{
  "train_examples": 39062,
  "norm": "groupnorm",
  "activation": "celu",
  "rnn_width": 192,
  "rnn_layers": 6,
  "label_smoothing": 0.05,
  "optimizer": "adamw",
  "lr": 0.0018,
  "beta1": 0.9,
  "eps": 1e-08
}
Rows from block 5, named by matrix and row number. Each number is 128 + 24 x the weight over the matrix's rms, rounded and kept within 0 to 255. All counts start at 0.
# weight_ih_l0_reverse: LSTM input weights, backward direction (gates i, f, g, o stacked) (model.rnn.1.rnn.weight_ih_l0_reverse, 768x384), inputs 192-383
weight_ih_l0_reverse.589 [131  98 146 182 112 158 122 138 142 135 139 116 160 118 167 133 164 162 116 158 169 141 102 162 132 121 158 144  91  95 160 127 128 115 151 131 102 147 139 151 133 158 112 143 102 101 103 134 163 138 152 129 163  70  77 133 138 103 149 127 159 100 132 120 157 133 158 135 189 177 143 148 100 132 161 146 111 129  99 103 122 107 106 102 125 143 148 145 107 142 128 103 167 142 127 136  97 132 134 167 153 101 152  95  77 125 119 123 125 103 123 162 147 131 172 131 113  91  99 146 155 110 134 129 128 160 144 114  83 172 166 104 146 152 195 164 119 123 177 135 132 109 148 152 106 131 157  99 150 107 101 167 140 125 142 122 112 126 104 136 173  93  98  99 135 130 138 162 132  88 125 135 156 166 164 124 120 134 137 174 153 141 143 138 120 114 108 137 119 166 117 148]
weight_ih_l0_reverse.590 [102 150 147 109 156 159 117 157 140 104 141  82 103 150 151 117 140 104 164  91 108 139 140  99 115 102 128 156 143 134  93 154  93 120 137 154 131 105 109 133  85 163 123 137 106 128 171 113 148  85 137 125 147 101 156 135 142 171 154 153 110 122  92 154  95 172 146 109  93 129 159 114 151  92 159 118 133 116 147 153 152 114 112 124 136 131 147 118  87 158 103 161 110 106 161 161 151 126 118  88 177 129 109 115 134 140  91 141  99 110 122  94 124 173 126 140 118 104 156 153 130  92 149 151 163 134 109 121 152  83 103 139 156 136 136 119 152 158 124 136 129 109 126 107 110 110 151 163 133 124 134 154 137 102 127 147 133 119 122  96 121 165  83 108 111 131 154 173 163 149  94 115 125 127 130  66  99 146 126 109 107 171 147  93 178 146 144 126 123 144 108 128]
weight_ih_l0_reverse.591 [118 140 109 103 139 133 139 155 132 130  95 124 100 107 149 127 134 113 167 157 134  86 130 119 146 109 150 134 118 124 105 101 105 128 128 129 141 104  93 121 127 141  97 104  92 115 140 139 145 117 162 115 112 119 110 135 118 135 115 154 100 156 114 165  87 171 153 127 115 116 101 130 142 154 122 128 115 110 161 134 105 127 105 116 147 156 153  99  85 161 142 113 151 162 102 104 166 139 101 105 163 134 160 157 137 126 136 119 163 155 127  93 121 158 136 118 134 136 113 140 134 107 104 157 117 157 178 144 172 126 136 158 141 154  84 157 116 113 130  88 124 119 113 141 172 121  84 170 157 139 147 148  98 145  97 153 110 153 136 112  89 132 132  96 114 153 144 176 130 157 131 169 142 124 146 122 145 119 105  99 130 104 117  99 165 110 157 100 145 120  95 117]
weight_ih_l0_reverse.592 [155 132 154 164 136 120  87 178 125  85 145 104 149  92 113  81 120 120 129 131  79 119 110 106 163 154 101 122 121 159  93 103 135 152 125 119 145 143  98 109 143 153 159 169 146 132 129 126 141  88 153 122 117 171 142 129  94 151 164 127 115 139 143 175 138 177 111 135 150 119 112 108  87 138 132 115 173 184 136 102 110 118 133 165 163  95 102 157  86 140 106 150 161 119 103 172 141 161 100  88 143 118 152 116 145 113 108 124 127 109 107 100  80 162 108 137 184 133 167 161  90 138 113 167 123 167 105  95 133  98 122 135 148 132  87  84 164 132  88 149  95 146  98 141 140 118 127 179 159 139 154 121 150 171 137 140 141  94 119 104 108 141 104 136 146 171 122  79 106 124  92 148 105  86 107 116 156  99 116 115 101 159 132 106 166  94 116 114 105 156 139 145]
weight_ih_l0_reverse.593 [116 142 134 114 141 129 172 158  89 128 114 181 137  90  96 110 103 156 126 109 157 110 161 130  89 138 135  85 151 120 149 118 102 117  93 128 102  88 106 131 125 171  99 181 137 143 119 118 143 141  84 130 137 109 105 122 113 134  83  83 155 134 159  78 129 112 142 119 166 134 162 114 153 137 167  73 169 130  85 127 135 160 134 142  92 101 149  97 160 106 136  94 116 115 128 132 142 131 139 162 125 101 134 132 104 104 146  84 159 109 143 132 132 119 130 109 147  96 106 156 123 104 159  97 152 131 117 143 109 154 138 136 134 109 108  88 151  99 179  99 141 115 120 105 112 171  90 142 154 157 145 107 115 144 119 100 157 113 130 165 148 102 123 127 133 134  97  97 146 103 118 145 147 167 176 152 173 134 160  91 179 101 147 168 132 145 129 184 142 149 144 161]
weight_ih_l0_reverse.594 [158 164 143 133 135 161  88 111 156 149 118 116 134  96 141 148 128  99 149 159 124 133 102 101 120 164  77  96 102 105 106 137 160 163 174  93 113 107  93 116 103 106  98 133 110 124 128 123 141 163 123  74 166 156  98 155 124 123 137 140  97  92 115 138 134  99 114 118 160 128 134 107 101 110 172 117 136 182 132 143 122 161 142 140 156 110 108  64 144 147 155 110 111 139  86 157 107 111 152 104 158 116  99 104 150 127 110 126 100 173 134 119 139 172 120  99  92 159 140 108 128 100 138 164 141 151 157 158 100  95 146 107 142 132 137 112 135 124  87 130 110 128 131 100 157  90 159 151 102 144 130 128 134 143 101 135 132 142 118 106 168 129 107 146 104 155 117 119 124 123 141 133 138 167 133 120 101 132 122 136 153 113 172 140  98  79  69 131 118 176 142 138]
weight_ih_l0_reverse.595 [117  97 130 159 121 161 164 116  98  91 145  90  75 131 109 187 104 137 166 168 140 110 157 136 153 171 142 124  92 135 142 148 161 154 110  85 123 141 160 165 116 158 123 190  83 134 129 154 140 110 106 105 102 139 108  94 101 183 114 118 110 149  76 143 173 133 135 139 106 154 139 127 100 127 115 130 135 163 158 139 115 127 153 125 135  77 157 100 102 166 177 166  99 137 107 145 155 160  95 126  78 125  82  94 104 114 129 105 112 125  75  92 120 182 100 106  90 136 127 121  92  72  79 102 160  96 111  85 146 155 133  88 144  92  97 152 158 143 108 164 119 146 128 132  98 101 125 110 150  82 138 142  99 166 140 161  88 155 195 159 170  85 140  82 114  75 114 124  91 109 121 144 129 154 145 150  65 150  99 103 152 154 128 106 142  83 135 147 146 122  85 153]
weight_ih_l0_reverse.596 [126 150 115 173 112 105 113  81 103  91 153 139  97 143  89 136 153 121 107 132 106 152 110  99 157 128 114 139 137 143 150 132 167  95 136 116 127 144 131 153 109 104 129 133 169 157  96 153 133 121 114 155 127 121 132 133 155 115 106 136  80 135 168  68 120 125 143  85 150 161 100 144 114 115 138 150 149 169 109 116 163 123 142 140 126 168 148 176 181  90  97 139 149 139 135  97 108 117 167 155 153 117 154 116 122 104 152 105 136 142 109 115 156 134 163 147 157 134  95 162 118 117 102 139 111 102 164 132 124 120 179 115 133 125 159 111 131 113 123 164 131 111 109 127 108 124 175 102 123 140  93 162 149 144 100 107 120 126 115 158 134 112 143 122 104 168 160 127 155 131 104  98  73 173 111 160 174 160 155 120 115 147 130 126 127 162  91  92 122 140 101 149]
weight_ih_l0_reverse.597 [122 149 146  94 128 142 126 113 182 114 122 110  91 101 100  79 129 103 106 165  76 121 135 108 123 143 156 112 137 126 101 116 111 160 121 153  91 127 111 122 161 114 106 147 131 108 116 136 173 160 101 130 135 103 158 169 175 116 114 133 150 140 160 164 158 140 128 153 117 112 151 159 117  90 127 134 131 153 168 150 116 113 154  97  88 108 141 131 114 156 108 102 130 126 101 139 168 170  63 137 150 113 173 163 175 132  95 100 124 168 142 134 105 112 123 137 149 150 133 199  82  48 143 153 171 168 145 154 108 106 134 185 128  98 115 116 141 132 116 139 137 161 116 170 119 132 119 123 162 118 115 159 120 169 125 148 154 130  90  94 113 132 122 176 108 116 143 125 155 152 137 129 161 130 112 106 154 161 125 128 118 156 119 174 134 160 151 122 157 147 112  75]
weight_ih_l0_reverse.598 [150 168 104 141 136 153 120  98 131 103 118 166 118 147  85 115 104 172 144 161 140 147 149 125 127 136 109 124 115 131 121 142 162 126 160  81 152 118 102 105 112 132 128 142 107 107 125 102 109 141 127 116 133  98 130 118 103 113 125  96 102 123  94  81 112  95 107 132  95  99 100 114 150 137 168 112 151 156  94 138 148 131 163 129 180 124 102 102  91  99 160 140 106 140 133 153 111 118 122 153 132  97 124 124 109 127 158 118 137 115 105 103 150 108 106 145  77 150 140 121 119 118 155 128 131 103 121 144 164 170 138 113 156  97 130 151 140 133 155 137 134 163  91  83 150 128 134  91 115 138 113 129  92 151  77 159 145 147 111 170 145 134 113  97  85 125  98 101  90 104 148 123  95 157 151 136 143  71 106 133 124 114 129 167 135 145 110 130  91 101 134 152]
weight_ih_l0_reverse.599 [154 137 110 145  86 117 144 121 104 113 176 172 139 170 141 119 111 151 125 113 164 133 151 100 133 141  87 159 162 147 142 139 163 147 158 132 136 114 128 173 153 116 121 142 139 126 110 116 118 137 112 119 183  93 116 133 114  80 123 128  92 133 107  99  92 165  97  87 161 138 156  95 113 111 182 127 152 137 131 178 123 172  91  86  95 108  78 133 131  95 139 136 100  99  91 149  77  94 150 123  85 137  70 135 122 148 114 104 120 151 135 118 129 118 104  93 102 144 104 113 159 179 132 103 102 128  98 102 133 147 119 179 148 103 151  94 143  67 152 130 168 102 117 158 111 130 129 128 100 173 133  98 100  95 148 123 161 125 125 104 160 134 150 127 121 143 134 121 153  98 114  96 135 116 128 171 165 156 138 118 161 128 146 103  97 166 116 136 101 142 132 125]
weight_ih_l0_reverse.600 [108 139 137 108 121  86 129 132 137  89 100  61 141 160 122 117 133 136 171 136  86 136 150 160 135 127 176 164 146 159 140 115 109 176 174 114 115 135 139  84 113 140 140 118 147  94 160 160 144  91 114 113 140 150 126 121  90 146 155 135 140 123  86 134 110 131 152 132 103  70 115 116 107 101 106 150 121 103 158 130 159 104 146 135 146 124 171 144  79 130 138  92 131 115 169 158 167  97 149 109 149 142 159 129 149 108 110 122 131 128 150 124 111 128 109 175 179 111 192 157 143 145 158 150 149  94 167 142 185 112 131 100 124 170 116 112 119 128 125 115  87 135 124 127 175 121  99 183 155 135 153 173 137 122 136 171 133 154 141 148 106 163 101 113 165 113 163 105 113 145  94 105 140 149 120 118  71 136 119 116 148  98 132 151 136 128 163 102 116 145  96  90]
weight_ih_l0_reverse.601 [169 140 128 126 122 104 146  86 137 118 139 116 153 177 103  91 135 116 109 135 168 170 114 144 153 107  80 144 113 129 155 143 125 122 163 143 131 121 115 121 111 102 162 116 137  93 102 105  93  90 105 100 169 120 174 126 108 141 104 164  75 165 138 100 152 173 114 187 116 102 130  93 171 137 111 122 112 131 135 151 152 153 162  84 167 131 143 148  85 144 126 157 152 148 145  99  90 134  91 116 104 122 100 132 160 100 137 115 118 119 112  92  76 124 124 114 162 129  96 128 118 163 108 159 160 157 142  82 140 115  94 166 155  98 142 119 134 135 119 151 163 172 158 142 134  88 124 137 137 162 116 155 156  88  87 130  98 137 129 122 125 148 100 122  89 173 125 132 105 110 109 128 151  88  98  98 154  85 166 106 136 141 134 145 133 113 142 140 104 125 146 160]
weight_ih_l0_reverse.602 [160 116 102 107 101 109 113 140 135 105 108  95 102 131 116 133  94 103 135 134 128 136 119 133  94 108 104 112 143 107 104 103 148  87 104 117 149 103 133 152 107 123 120  94  94 135 106 123 135 130 149 102 153 147 166 147 119 126 122 161 164 154 127 111 136 135 108 132 121 138  95 151 175  90 118 122 154 132  90 154 112 126 124 125 156 160  98 174 110 150 121 130 107 137 112 151  91 151 153  98 102 129  80 113 118 157 147 167 143 102 148 132 105 119 128 155 129 154 147 140 100  94 114 114 108 141 114 138 142 131 155 120  99 136 112 111 153 114 132 107 117 152 138  72  97 136 147 121  97 108 150 117 148 154 123 132 130 131 162 107  98 135 142 142 143 112 106 117  93 151 152 123 108 165  97 149  97 152 156 127 103 156 122 156 116 128 156 143 139 122  94 133]
weight_ih_l0_reverse.603 [125 120 117 152 147 119 104  93 149  96 145 113 148 102 142 104  99 115 108 151 113 160 160 113 115 113 134 124 119  89 133 117 160 126 120 136 120 104 139 149 124 117 138 166 139 127 142 155 124 100 114 106 164 120 118 152 105 117 161 108 133 158 134 164 141 159 125 128 152 144  97 100 131 124 160 126 163  88 102 104 146 151 136 106  99  92 146 114 103 123 162 131 137 152 165 101 120 131 144 155 117  95 136 143  93 147 136 176 122 118 136 156 122 147 116 100 113 124 148 121 154 164 128 104 140 127 137 119 128 111  79 145 156 142  89 149 118 165 100 126 119 119  87 142 140 134 139 118 120 105 115 156 117 122 105 138 113 121 130 143 103 149 102 119 144 124 159 128  90 151 167 152 160  76 157 148 147 144  83 109 142 145 129 144 142 111 130 167 101 150 150 134]
weight_ih_l0_reverse.604 [128 132  89 120  92 109 154 155 173 149 133 103  95 118 111 108 144 122 145 134  91 100 158 144 129 133 110 132 152 147 132 102 104 160 124 114 143 150 108  91 104  94 162 166 132 135 138 127 142 160  93 122 115 122 117 105 110 125 139 157 155 160 157 168 103  99 111 124 133 179 139 150 111  98 165 122 113 151  96 121 131 139 146 108 128 143 142 139 122 120 169 109 167 127 129 131 169 138 108 101 142 131 115 111 108 141 147 105 159 156 148 153 137 137 110 149 124 117 124  96  98 135 127 137 109 138 100 173 129 102 137 177 111 165 118 135 125 116 133  95 142 117 132 149 169 126  99 125 106 103 128 158 112 123  96 127 115 129 131  96 124 137 120 122  96 109  96 109 147 185 129 110 136 157 123  98 181 123  87 110 112 130 156 152  99 115 116 171 109 109 141 128]
weight_ih_l0_reverse.605 [146 143 131  88 152 103  67 100 147  79  91 121 140 116 109  99  85 162 183 157 112 128 169 142  96  83 121 127 130 125 123 155 141 130 114 149 136 166  97  85 123 106 134 133 118 125 155 120 130  90 172 144 125 165 130 144 111 133 171 171 149 146 131 175 128 188  87 110 138 145 122 124 125 124 116  81 138 122 142 116 151 109 162 145 158 153 148  95  88 160 109 132  90 128 148 140 152 139 160  92 165 106 163 136 175 135 104 104 122 197 139 108  79 142 120 126 183 144 136  88 100 118 113 149 134 159 117 144 151 104  99 132 123 141  81 117 138 138 131 130 103 120 162 142 148 101 153 116 122 108 140 125 106 159 129 130 121 100 151 122 117 153  99 118 155 150 113 165 134 181 104 110 172 153 104 113 100 142 139 100 115 130  79 105 140 133 114 115 112 144 160  98]
weight_ih_l0_reverse.606 [164 128 109 114 139  93  92 146 142 104 134 121 152 162  80 104  97 143 145 127 110 136 116 141 150 110 153 140 169 161 138 159 158 166 170 166 179 156 105  78 124 115 122 137 134 153 115 115 144 151 120 162 112  90 222 137 137 120 139 178 127 107 145 138 124 171  99 147  99 129 139 114  98 128  86 122 101 122 135 117 157 131 164 152 158 143  95 102 118 110  86 131 125 118 163 130 159 144 127 114 130 119 160 179 164 103 130 105 103 114 127  98 142 175 149  98 119 122 159 150 111 123 142 156 115 142 166 184 117 103 116 159 126 111 125  83 124 159  95 133 137 127 140 152 167  97 118 164 133 100 146 112  94 117 154 144 153 118 117  97 125 172  98 158 104 141 127 150 106 162 136 118 113 105  92 114 116 107 121 105 123 111 134 104 119 132 137  70 133 147 138 117]
weight_ih_l0_reverse.607 [120 151 162 145 148 135 101 150 189 126 120 110  91 105 133 103 121 109 111 116 138 140 150 134 110 163  77 108 172  95  82 113 160 109 142 106  87 143 160 111 127 138 153 153 145  96  67 157 155 138  95 145 137  87 121 115 116 153 154 124 149 133 132 133 160 156 110 154 174 129 123 114 144 114 181 105 138 103 129 102 145 176  94 139  87  84 116 134 124  88 164 127 177 102 107 100 116 127  95 102  91 134 100 136 117 151  94 128 152 102 118 106 146 119  86 109 132  94  85 135 132 115 169 101 151 106  93 151 134 153 142 128 150 134 115 151 149  96 148 107 131 151 129 149 105 144 137 103 152 163 140 105 138 146  80 132 109 118 119 106 165 170  99 138 120 144 146  88 120 171 142 117 102 116 109 130 102 106  89 117 171 141 119 132 119  94 138 145 112 123 109 144]
weight_ih_l0_reverse.608 [107  83 144 127 160 155  85 176 161 135 109  71 140 116 103 118 103 126 138 134 114 149 153 133 134 162 112  86 140 155 153 122 127 158 152 130 114 108 119 140  97 127 116 147 156 131 151 130 124 110 131 134 148 133 101 112 148 131 162 174 141 159 142 162 123 112 157 146 107 106 121 125 127 145  96 144 116 101 131 107 154 117 138 161 162 171 135 155 130 118 143 158 129 159 119 100 100  97 124 111 104 130 159  99  95 157 158 151 152 165 156 116 126 138 144 135 113 107 124 130 136 120 124 135 175 119 117 158 129 116 132  98 111 122 128  98 134 136 139  88 104 101 137 117 182  89 107 130 151  92 121 163 104 159  86 112 144 154 125 105 116 111 112 136 124 107 125 145 162 146 128 174 145 125 148 131 106  96  96  96 135 135 116 127 169 117 184 154 146 150 160  99]
weight_ih_l0_reverse.609 [118 148 150 149 157 130 117 112 144 146 169 150 169 128 103  80 105 151 171 133 159 100 131 143 111 100 148 158 149 136 123  94  99 133 130 156  98 107 104 139 142 134 138 155 127  69 154 116  99 159 167 127 127  85  95  98 147 108 166 163 168 144 168 133 130 140 119 102 114 137  71 121 154 144 143 152  97  86 126 112 112 107 149 164 132 145 110 130 116 119  83 134 115 133 128 109 142  88 175 104 142 158 161 125 164 103 126 110 107 110 113 115 188 147 129 127 185  86 140 161 121 105 115 149 150 151 107 159 119 114  88 126 152 104 113 156 136 121 148 114  88 125  75 176 164 124 133 130 154 173 147 145 116 108 131 151 129 103 104 120 146 116 106 157 109 155  95 143 127 133 103  96 140 113 126  96 150 117 145 125 112 113 150  80 112 162 200 150 138 129 169  74]
weight_ih_l0_reverse.610 [147 154 162 130 124 110 126  89 156  92 143 108 127 162 162 111 124 136 103 145 148 155  99 142 157 103 106 161 147 126 139 143 114 145 140 135 151 135 121 118 140  94 106 107 129 141  84 159 139 165 131 121 127  82 155 106 100 127  96 122 125 156 162 137 154  90  96 146 116 140  87 115 174 164 134 119 137 161 142 125 117 169 110 111 122 114 106 100 125 120 113 158 134 133 104 132 101 121 154 118  77 122 130 116 132 103 142 118 106  90 129 112 143 140 158 106 146 110 114  81 124 140 158 113 106 126 128 109 176 154 132  85 114 155 147 126 144 119 117 157 162 132 160 137  97 126 127 107 102 128  95 124 160  99 114 117 112 105 162 141  99 126 147 162  97 110  96 111  91 148 144 124 119 125 120 106 162 100 140 152 115 133 108 152 104 113  99  59 159 164 156 128]
weight_ih_l0_reverse.611 [124 128 119  99 118 110 116 102 164  93 148  70 145 134 151 142  90 141 185  99 113 148 169 165 126 115 127 103 155 139 122 138 128 142 140 126 144 168 145 130 110 176 121 119 135 102 160 123 112 107 183 121 162 115 142 166  86 122 162 158 121 104 105 133 120 132 165  97 113 125 166 158 115 106 140 137 108  85 153 110 169  98 158 141 134 122 101 146 124 131 123 109 147 107 134 137 152 138 108 103 135 117 138 109 151 159  83 120 114 140 118 137 153 131  92 111 172 104 117 146 164 100  98 154 168 104 127  92 147 152 100  99 115 127 125 133 145 151 145 105  85 118 101 143 183  93 163 151 119 155 150 162 115 148 103 140 116 138 132 129 147 160  83 152 141 133 148 167 133 145 130 155 159 138 123 116 143 136 134 128 141 115 111 142 115 140 144 179  95  75 105 137]
weight_ih_l0_reverse.612 [104 134 110 120 154 138 114 153 144 121 114 117  94 155 140 143 132 161 132 125  90 135 127 112  95 149 148 119 134 124 119 116  82 157 100 113 149 118 117 142 130 137 111 183 137  84 150 108 185 121 160 100 160 131 128  78  97  89 157 141 141  91 109 107 134 110 178  84 120 119 140 136 154 141 140 143 108 140 114  94 153  78 146 137 122 101 152 155  91  88 143 136 145 112 135 125 106 141 148 138 132  97  83 125  77  95 129 146 141 152 124 126 145 130 160 143 109 105 129 133 135 134 108  93 150 135 135  92 117 129 140  95 154 148 145 171 170 135 158 122 127 132 144 101 137 111 122 149 107 168 185 135 134 119  94 113 159 169 190 119 110 142 134 143 116  90 125 103 135 156 140 152 139 155 155 135  65  97 110 150  95 126 118 150 114 137  96 190 151  91 100 118]
weight_ih_l0_reverse.613 [172 111  91 144 103 104 131 115 137 103 136 170 154 106 107  85 193 138 133 129 152 124 168 139 121 151  90 155 108 108 166 115 145 116 113 118 176 109 124 149 128 147 128 151 104 111 100 105 141 145 170 114 103 103 139  72 123  89  99 178 128 106 153 168 132  93  95 135 153 126  88 107 155 134 150 115  98 121 136 113 154 117  81  95 141 151 122 149  87 136 109 158 144 101 120 128 147 128 166 152 166 133 108 123 161 144 128  93 149 154 128 132 148 161 139 111 109 156 121 123 161 120 103 140 123 139 147 144 167 100 142 175  95 120 142 134 128 112 136 118 165 139 126 151 163 100 147 141  89 178  73  98  88 149 152 115 121  81 116 104 119  99 150 153 115 131  89 117 124 110 167 147 124 135 138 115 145 164 124 110 125  97 119  96  71 158 173 107 136 112 131  95]
weight_ih_l0_reverse.614 [160 138 119 149 137 108 146 134  93 163 143 133  93 140 133 112 135 120 158 166 138 150 168 137 106 174  93 141 118 126 102  93 138 122 153  84  91 103 108 129 121 128 150 163 112 153 103 102 108 125  99 107 133 153 161 182 132 139 111 101  64 126 133 141 137 152 171 172 111 145 161 102 131 150 171 132 141 131 148 131 145 137 154 138 129 115 113  85 109 143 127 165 146 104  91 145  95 158 122 127 126  94 114 135 109 141 123 105 166  92 113 138 136 144 142  82 119 175 146 171 137 114 148 144 137 101 118  85 113 169 156 148 119 148 180 113  97 165 137 149 146 171 145  96 132 108 113 152 187  99 152 144 116 147  85  96 110 140 130 134 131  97 137  86 140 125 152 128  67 142 101 115 123 107  87 150 128 100 136 160 139 111 163 117 120  93 113  94 124 189 151 150]
weight_ih_l0_reverse.615 [124 132 131 121  88 134 129  98 147 128 104 137 167  79 151  80 156 124 157 154  69 161 142 126 134 129 116  74 170 162 122  97 147 152 135 153 138 105  92 154 143 126  92 136 137  75  84  90 161 102 133 122 138 132 109 122  88 144  99 149 121 166 177 130 105 104 120 161 140 155 106 108 172 136 181 125 161 102 138 158 133 132  90 109 130 125 117 164 134 110 168 137 144 150 122  95 181 122 110  97 169 159 165 117 149 150 109 171  81 143 132 108 127 161  95 106 118  90 115  98 103 139 127 148  91 128 140 145 135 136 111 171  93 112 114 137 115 149 115  73 103 125 152 101 167 148 128 120 136 120 104 105 157 150 134  66 124  92 121 119 135 167 108 118  79 168 134 115 118 153 141  99 100 114 133 123 191 118 126 140 125 113 122 104 100  81 135 111 122 148 104  87]
weight_ih_l0_reverse.616 [114 127 128 138 118 139 142 142 135 185 115 127  90  64  81 133 124 117  96 150  99 132 146  95 160 132 136 129 130 141 150  77 157 157 109 149 129 114 129 107 161 128  99 149  71 170 140 138 140 117 114 112 163 113 156 135 180 125 140 102 170 106 165 124 169 148  88 143 101 169 152 122 102  86 123 144 113 140 162 152 151 148 123 126 111 128 142  87 145 122 150 130 165  94  57 117 123 138 120 128 217 145 140 115 130 115 112 121 148 142 120 100 146 131 104 141 137 114 159 173 130  86 117 129 146 137 145 159 128  96 152 149 106  92 135 116 170 136 125  86 135  84 162 148 115  98 131 113 199  82 111 158 136 136 132  85  98 143 122 119 112 108 155 153 117 166 119 142 139 164  67 115 125 159 107  91 158 127  94 127 124 106 113 115 167 100 124 110  86 183 142  89]
weight_ih_l0_reverse.617 [141 140 166 105 136 134 160 129 156 132 141 148 125 165 148 148 102 116 124 125  95 109 172 122 117 168 115 150  98  80 128 136 104 185 118 116 134 115 128  97 127 137 138 162 102  95 125  83  88 138 142 119 122 164 129 141  80 125 125 118 133 147 110 140 101 107 107 116 141 134 146  73 118 141 132 151 110 148 169 138 131  86 161 164 118 146 131  99 106 139 172 158  95 116 142 145 125 113 138 119  92 102 128 137  87 112 143  89 101 107 119 105 115 147 166 126 112 146 138 136 151 100 145 148 154 115 149  87 167 127  82 122 134 146 104 153 118 121  70 129 131 151 123 132 115  97 114 131 124 184 157  86 141 144 113 149 133 135 151 167 125 159 102 114 146 101 124  93 120 107 118 138 125 123 168 103 135  96  96 110 112  87 119 152 121 121 128 115 119 140 157 155]
weight_ih_l0_reverse.618 [ 94 116 149 162 149 140 131 165 108 116 156  72 166 110 140 120 118 142 113  89 104  86 116 161 123 138 146 118 153 158 108 176  75 159  99 135 152 130 151 118 118 128 152 163  87 115 123 141 149  93 158 137 137 139 132 126 139 159  91 166 146 119 141 143  75 165 129  91 123 153 147 114 113 103 149 152 160 113 149 124  97 141 116 131 132 114 120 117 153  85  99  96  81 118 148 159 103 143 112  89 148 116 128  68 145 102 140  96 101 128 117 137 116 109 116 150 184 165 121 131 107 116 125 131 160  97 128 103 117 124 113 102 128 119 118 161 152  88 108  93  89 118  94 129  97 167 149 107 164 107 147 152 110 125 114 109 120 156 102 157 142  95 126 130 143 108 142 165 172 111 137  89 171 145 133 114 125 150 105 118 146 158 112 106 150 174 105 135 106  92 113 139]
weight_ih_l0_reverse.619 [153 121 160 120 154 132 142 108 139 120 138 135 108 161 129 157 112 115 138  99 173 116  92 137  99 108 139 166 129 154 123 156 122 161  94  91 130 139 158 110 142  99 155 140 163 146 150 108 125 105 154 166  83 111 139 129 140 140 133 151 134  86 131 156  99 152 185 102 125 108 136 142 169 166  94 131 140 166 134  82  91 108 173 165 144 181 167 138 141 174  98 146 125 175 152 108  89 130 136  94  96 120 152 150 145 136 189 156 117 131 111 140 101 154  96 105 129 124 176 143 129 104 147 132 142 142 131 136 141 119  97 131  92 103 145 131 148 142 146 131  88 142 160 119 165 141 101 132 137 139 149 163  95  72 101 129 142 165 135 134  96 122 164  90 157 135 141 125  92 102 156  98 124 154 134 131 102 101 140 147 108 128 120 118 124 115 146 102 122  84  99 122]
weight_ih_l0_reverse.620 [ 89 117 138 132 116 148 126 136 126 108 156 122 154 147 179 117  65 115 125  92 119 123 154 151  98 127 177 100 114 144 131 112  87 127  98 125  84 111 120  89 104 158 115 144 132 150 132 100 137 139 171 126 158 116 115 132 123 108 175 159 134  94 114 168 135 146 122 126 112 116 125 110 154 105 118 146 111 121 179 100 143  87 128 138 140 155 158 128  92 140 126 149 131 159 152 115 102 116 127 145 120 122 128  95 114  90  98 101 130 116 113 129  93 170 106 158  95 131 145 145 142 101 102  86 134 138 129 123 151  94  99  97 127 143  79 130 172 155 121 124 138 113 130 126 115  92 152 112 105 115 146 119 111 159 143 173 124 109 145 138 155  89 101 132 148  81 110 135 140 101 102 130 160  96 162 107  94 149 140 106 124 131 123 135 100 111  89 122 106 142 106 130]
weight_ih_l0_reverse.621 [126 115 101 163 120 154 168 111 135 162 109 184 107  89 108 132 105 120 125 169  75 157 144 137 123 150 121 109 124 158  98  88 107 116 132 156 107 119 102 175 156 104  97 104 151  86 142 121 111 151 112 145 157 160 133 130 104 159  76 170 156 130 153  88 116 111 110  93 133 135 112  96 167 120 116 163 123 115  81 125 163 117 149 125 103 147  97 113 117 101  99 162 101 135 107 117 170 101 155 162 132  94 133 150  87 171 148 141 148 129  71 137  94 106 149 149 142 150 168 134 110 104 102 167 117 116 165 169 142 111 138 140  92 160  86  92 125 174 105  64  87 101 141 116 175 187 134 115 143 154 121 133 120 184  96 105 153  89 118 151 150 124 114 166 105 112  76 114 146 126 134 139  86 142 115 133 133 103  87 147 104 105 140 126 119 149 148 110 101 108 146  85]
weight_ih_l0_reverse.622 [102 114  92 126 126 168 119 172 158 127 153 169 136 136 110 119  94 102 143 151  93 102  97  94  82 133 156 147 152 133 106 110 100 100 130 143 126 106 151 158 155 108 101 124 155 115 154 137 157  99 105 109 152 166 115 114 113 120 116  89 124 145 130 129  95 136 138 111 100 179 126 106 134 107 153 133 127 132  95 127 112 120 104 125  99 110 117 141  99 136 142 109  97 154  95 120 131 127 159 129 107  98 134  84 113 169  77  87 163 127 131 125 154 117 112 118 117 138 135 104 100 128 103 118 152 155 104 117 138 144 151 116 104 136  89 140 158 122 106 139 125 122 120 170 162 169 129 180 121 146 151 143 134 130 167 145 123 138 142 123 133 106 154 143 173 147 123 123 119 103 129 117 149 160 112 109 115 143 153 135 118 120 120  96  95 132 113 118 103 148 120 151]
weight_ih_l0_reverse.623 [108 144 114 159 160 118 117 110 115  99 172 104 125 105 118 165 104 110  92 125 142  89  90 157 116  99 151 150 152 122 115 116 132 134 158 165  91 116 123 102 125 146 118 101  79 165 146 125 145 129 123 112 161 132 159 137 150  90 104 123 121 143  90 121 131 135 155 125 110 130 113 165  91 149 108 111 133 114  95 106 143 138 116 175 151 110 156 126 166 103 147 102  82 139 142 139 121 147 169 159 140 144  66  75 113  68 116 140 166 146 131 115 109 119 106 164 146 121 108 116 159 141 101  65 173  84 122 126 116 147 170  91 138 132 175 103 171  99 117 176 121 103 127 145 135 153 168 119  83  93 175 130 144 138 128 168 141 149 183 125 105  91  88 109 157 147 126 138 121 134  93  86 125 100 134 164 127 167 141 100 106 137 158 156 164 113  67 115 137 155 126 165]
weight_ih_l0_reverse.624 [ 87 143 107 166 116 168 135  92  99 135 128  88  99 170 113 136 100 113 101 164 128 161 117 165 153 157 123 143 110 116 155 156 139 161 103  82 109 129 164 166 104 147 134 119 108 105 133 134 159 124 121 143  99 144 137 103 144 117 123 160 134 155  94 127 121 107 149 139 142 141 104 135 123 100 135 128 138 154 148 153 158 153 105  90 141 102 116 114 124 138 104 127 155 131 151 148 126 117 114 165 139 106 113  91  92 167 131 109 117 149 119 119 159 112 154  96  98 115 136 117  88  82 153 130 127 124 110 122 128 138 100 147 136 146 118 156 104 122 103 125 124 104 138 120 160 165 141  93 119 119 134 169 109 136  98 145  96 103 128 161 147  94 150 120 101 155 149  95  98 104 164 136 101 102 123 127 126 127 164 111 125 116 119 103  96 124 153 146 150 160 135 140]
weight_ih_l0_reverse.625 [113 105 152  98 151 129 103 155 119 104 147 154 124 110 156 119 114 124 119 159 171 118 117 136 147 125 127 137 117 143 139 123 169 143 127 110 123 135  95 176 131 106 116 146 136 137 117 106 112 131  82 141 136 111  85 171 129 145 108  85 113 163 152 159 129 167  87 145 168 155 167 136 151 115 117 136 108 145 135 172 129 141 151 103  75  92 125 147 130 154 153 134 160 169 117  97 154  95 128 148  98 144 120  99 155 175 148 138 113 107  99 171 119 150 138  97 134 103 110 114 150 120 123 133 143 118 151 107 106 114 106 118 116 116 148 120 162 109 159 119 107 102 105 133 125  93 110 130 120 110 140 150 111 146 140 147 141 156 128  92 169 116 145  93  98 142 135 162 117 117 121 155  93 161 141  98 118 124 115 159 148 164 130 105 121 162 164 156 128 103 130 140]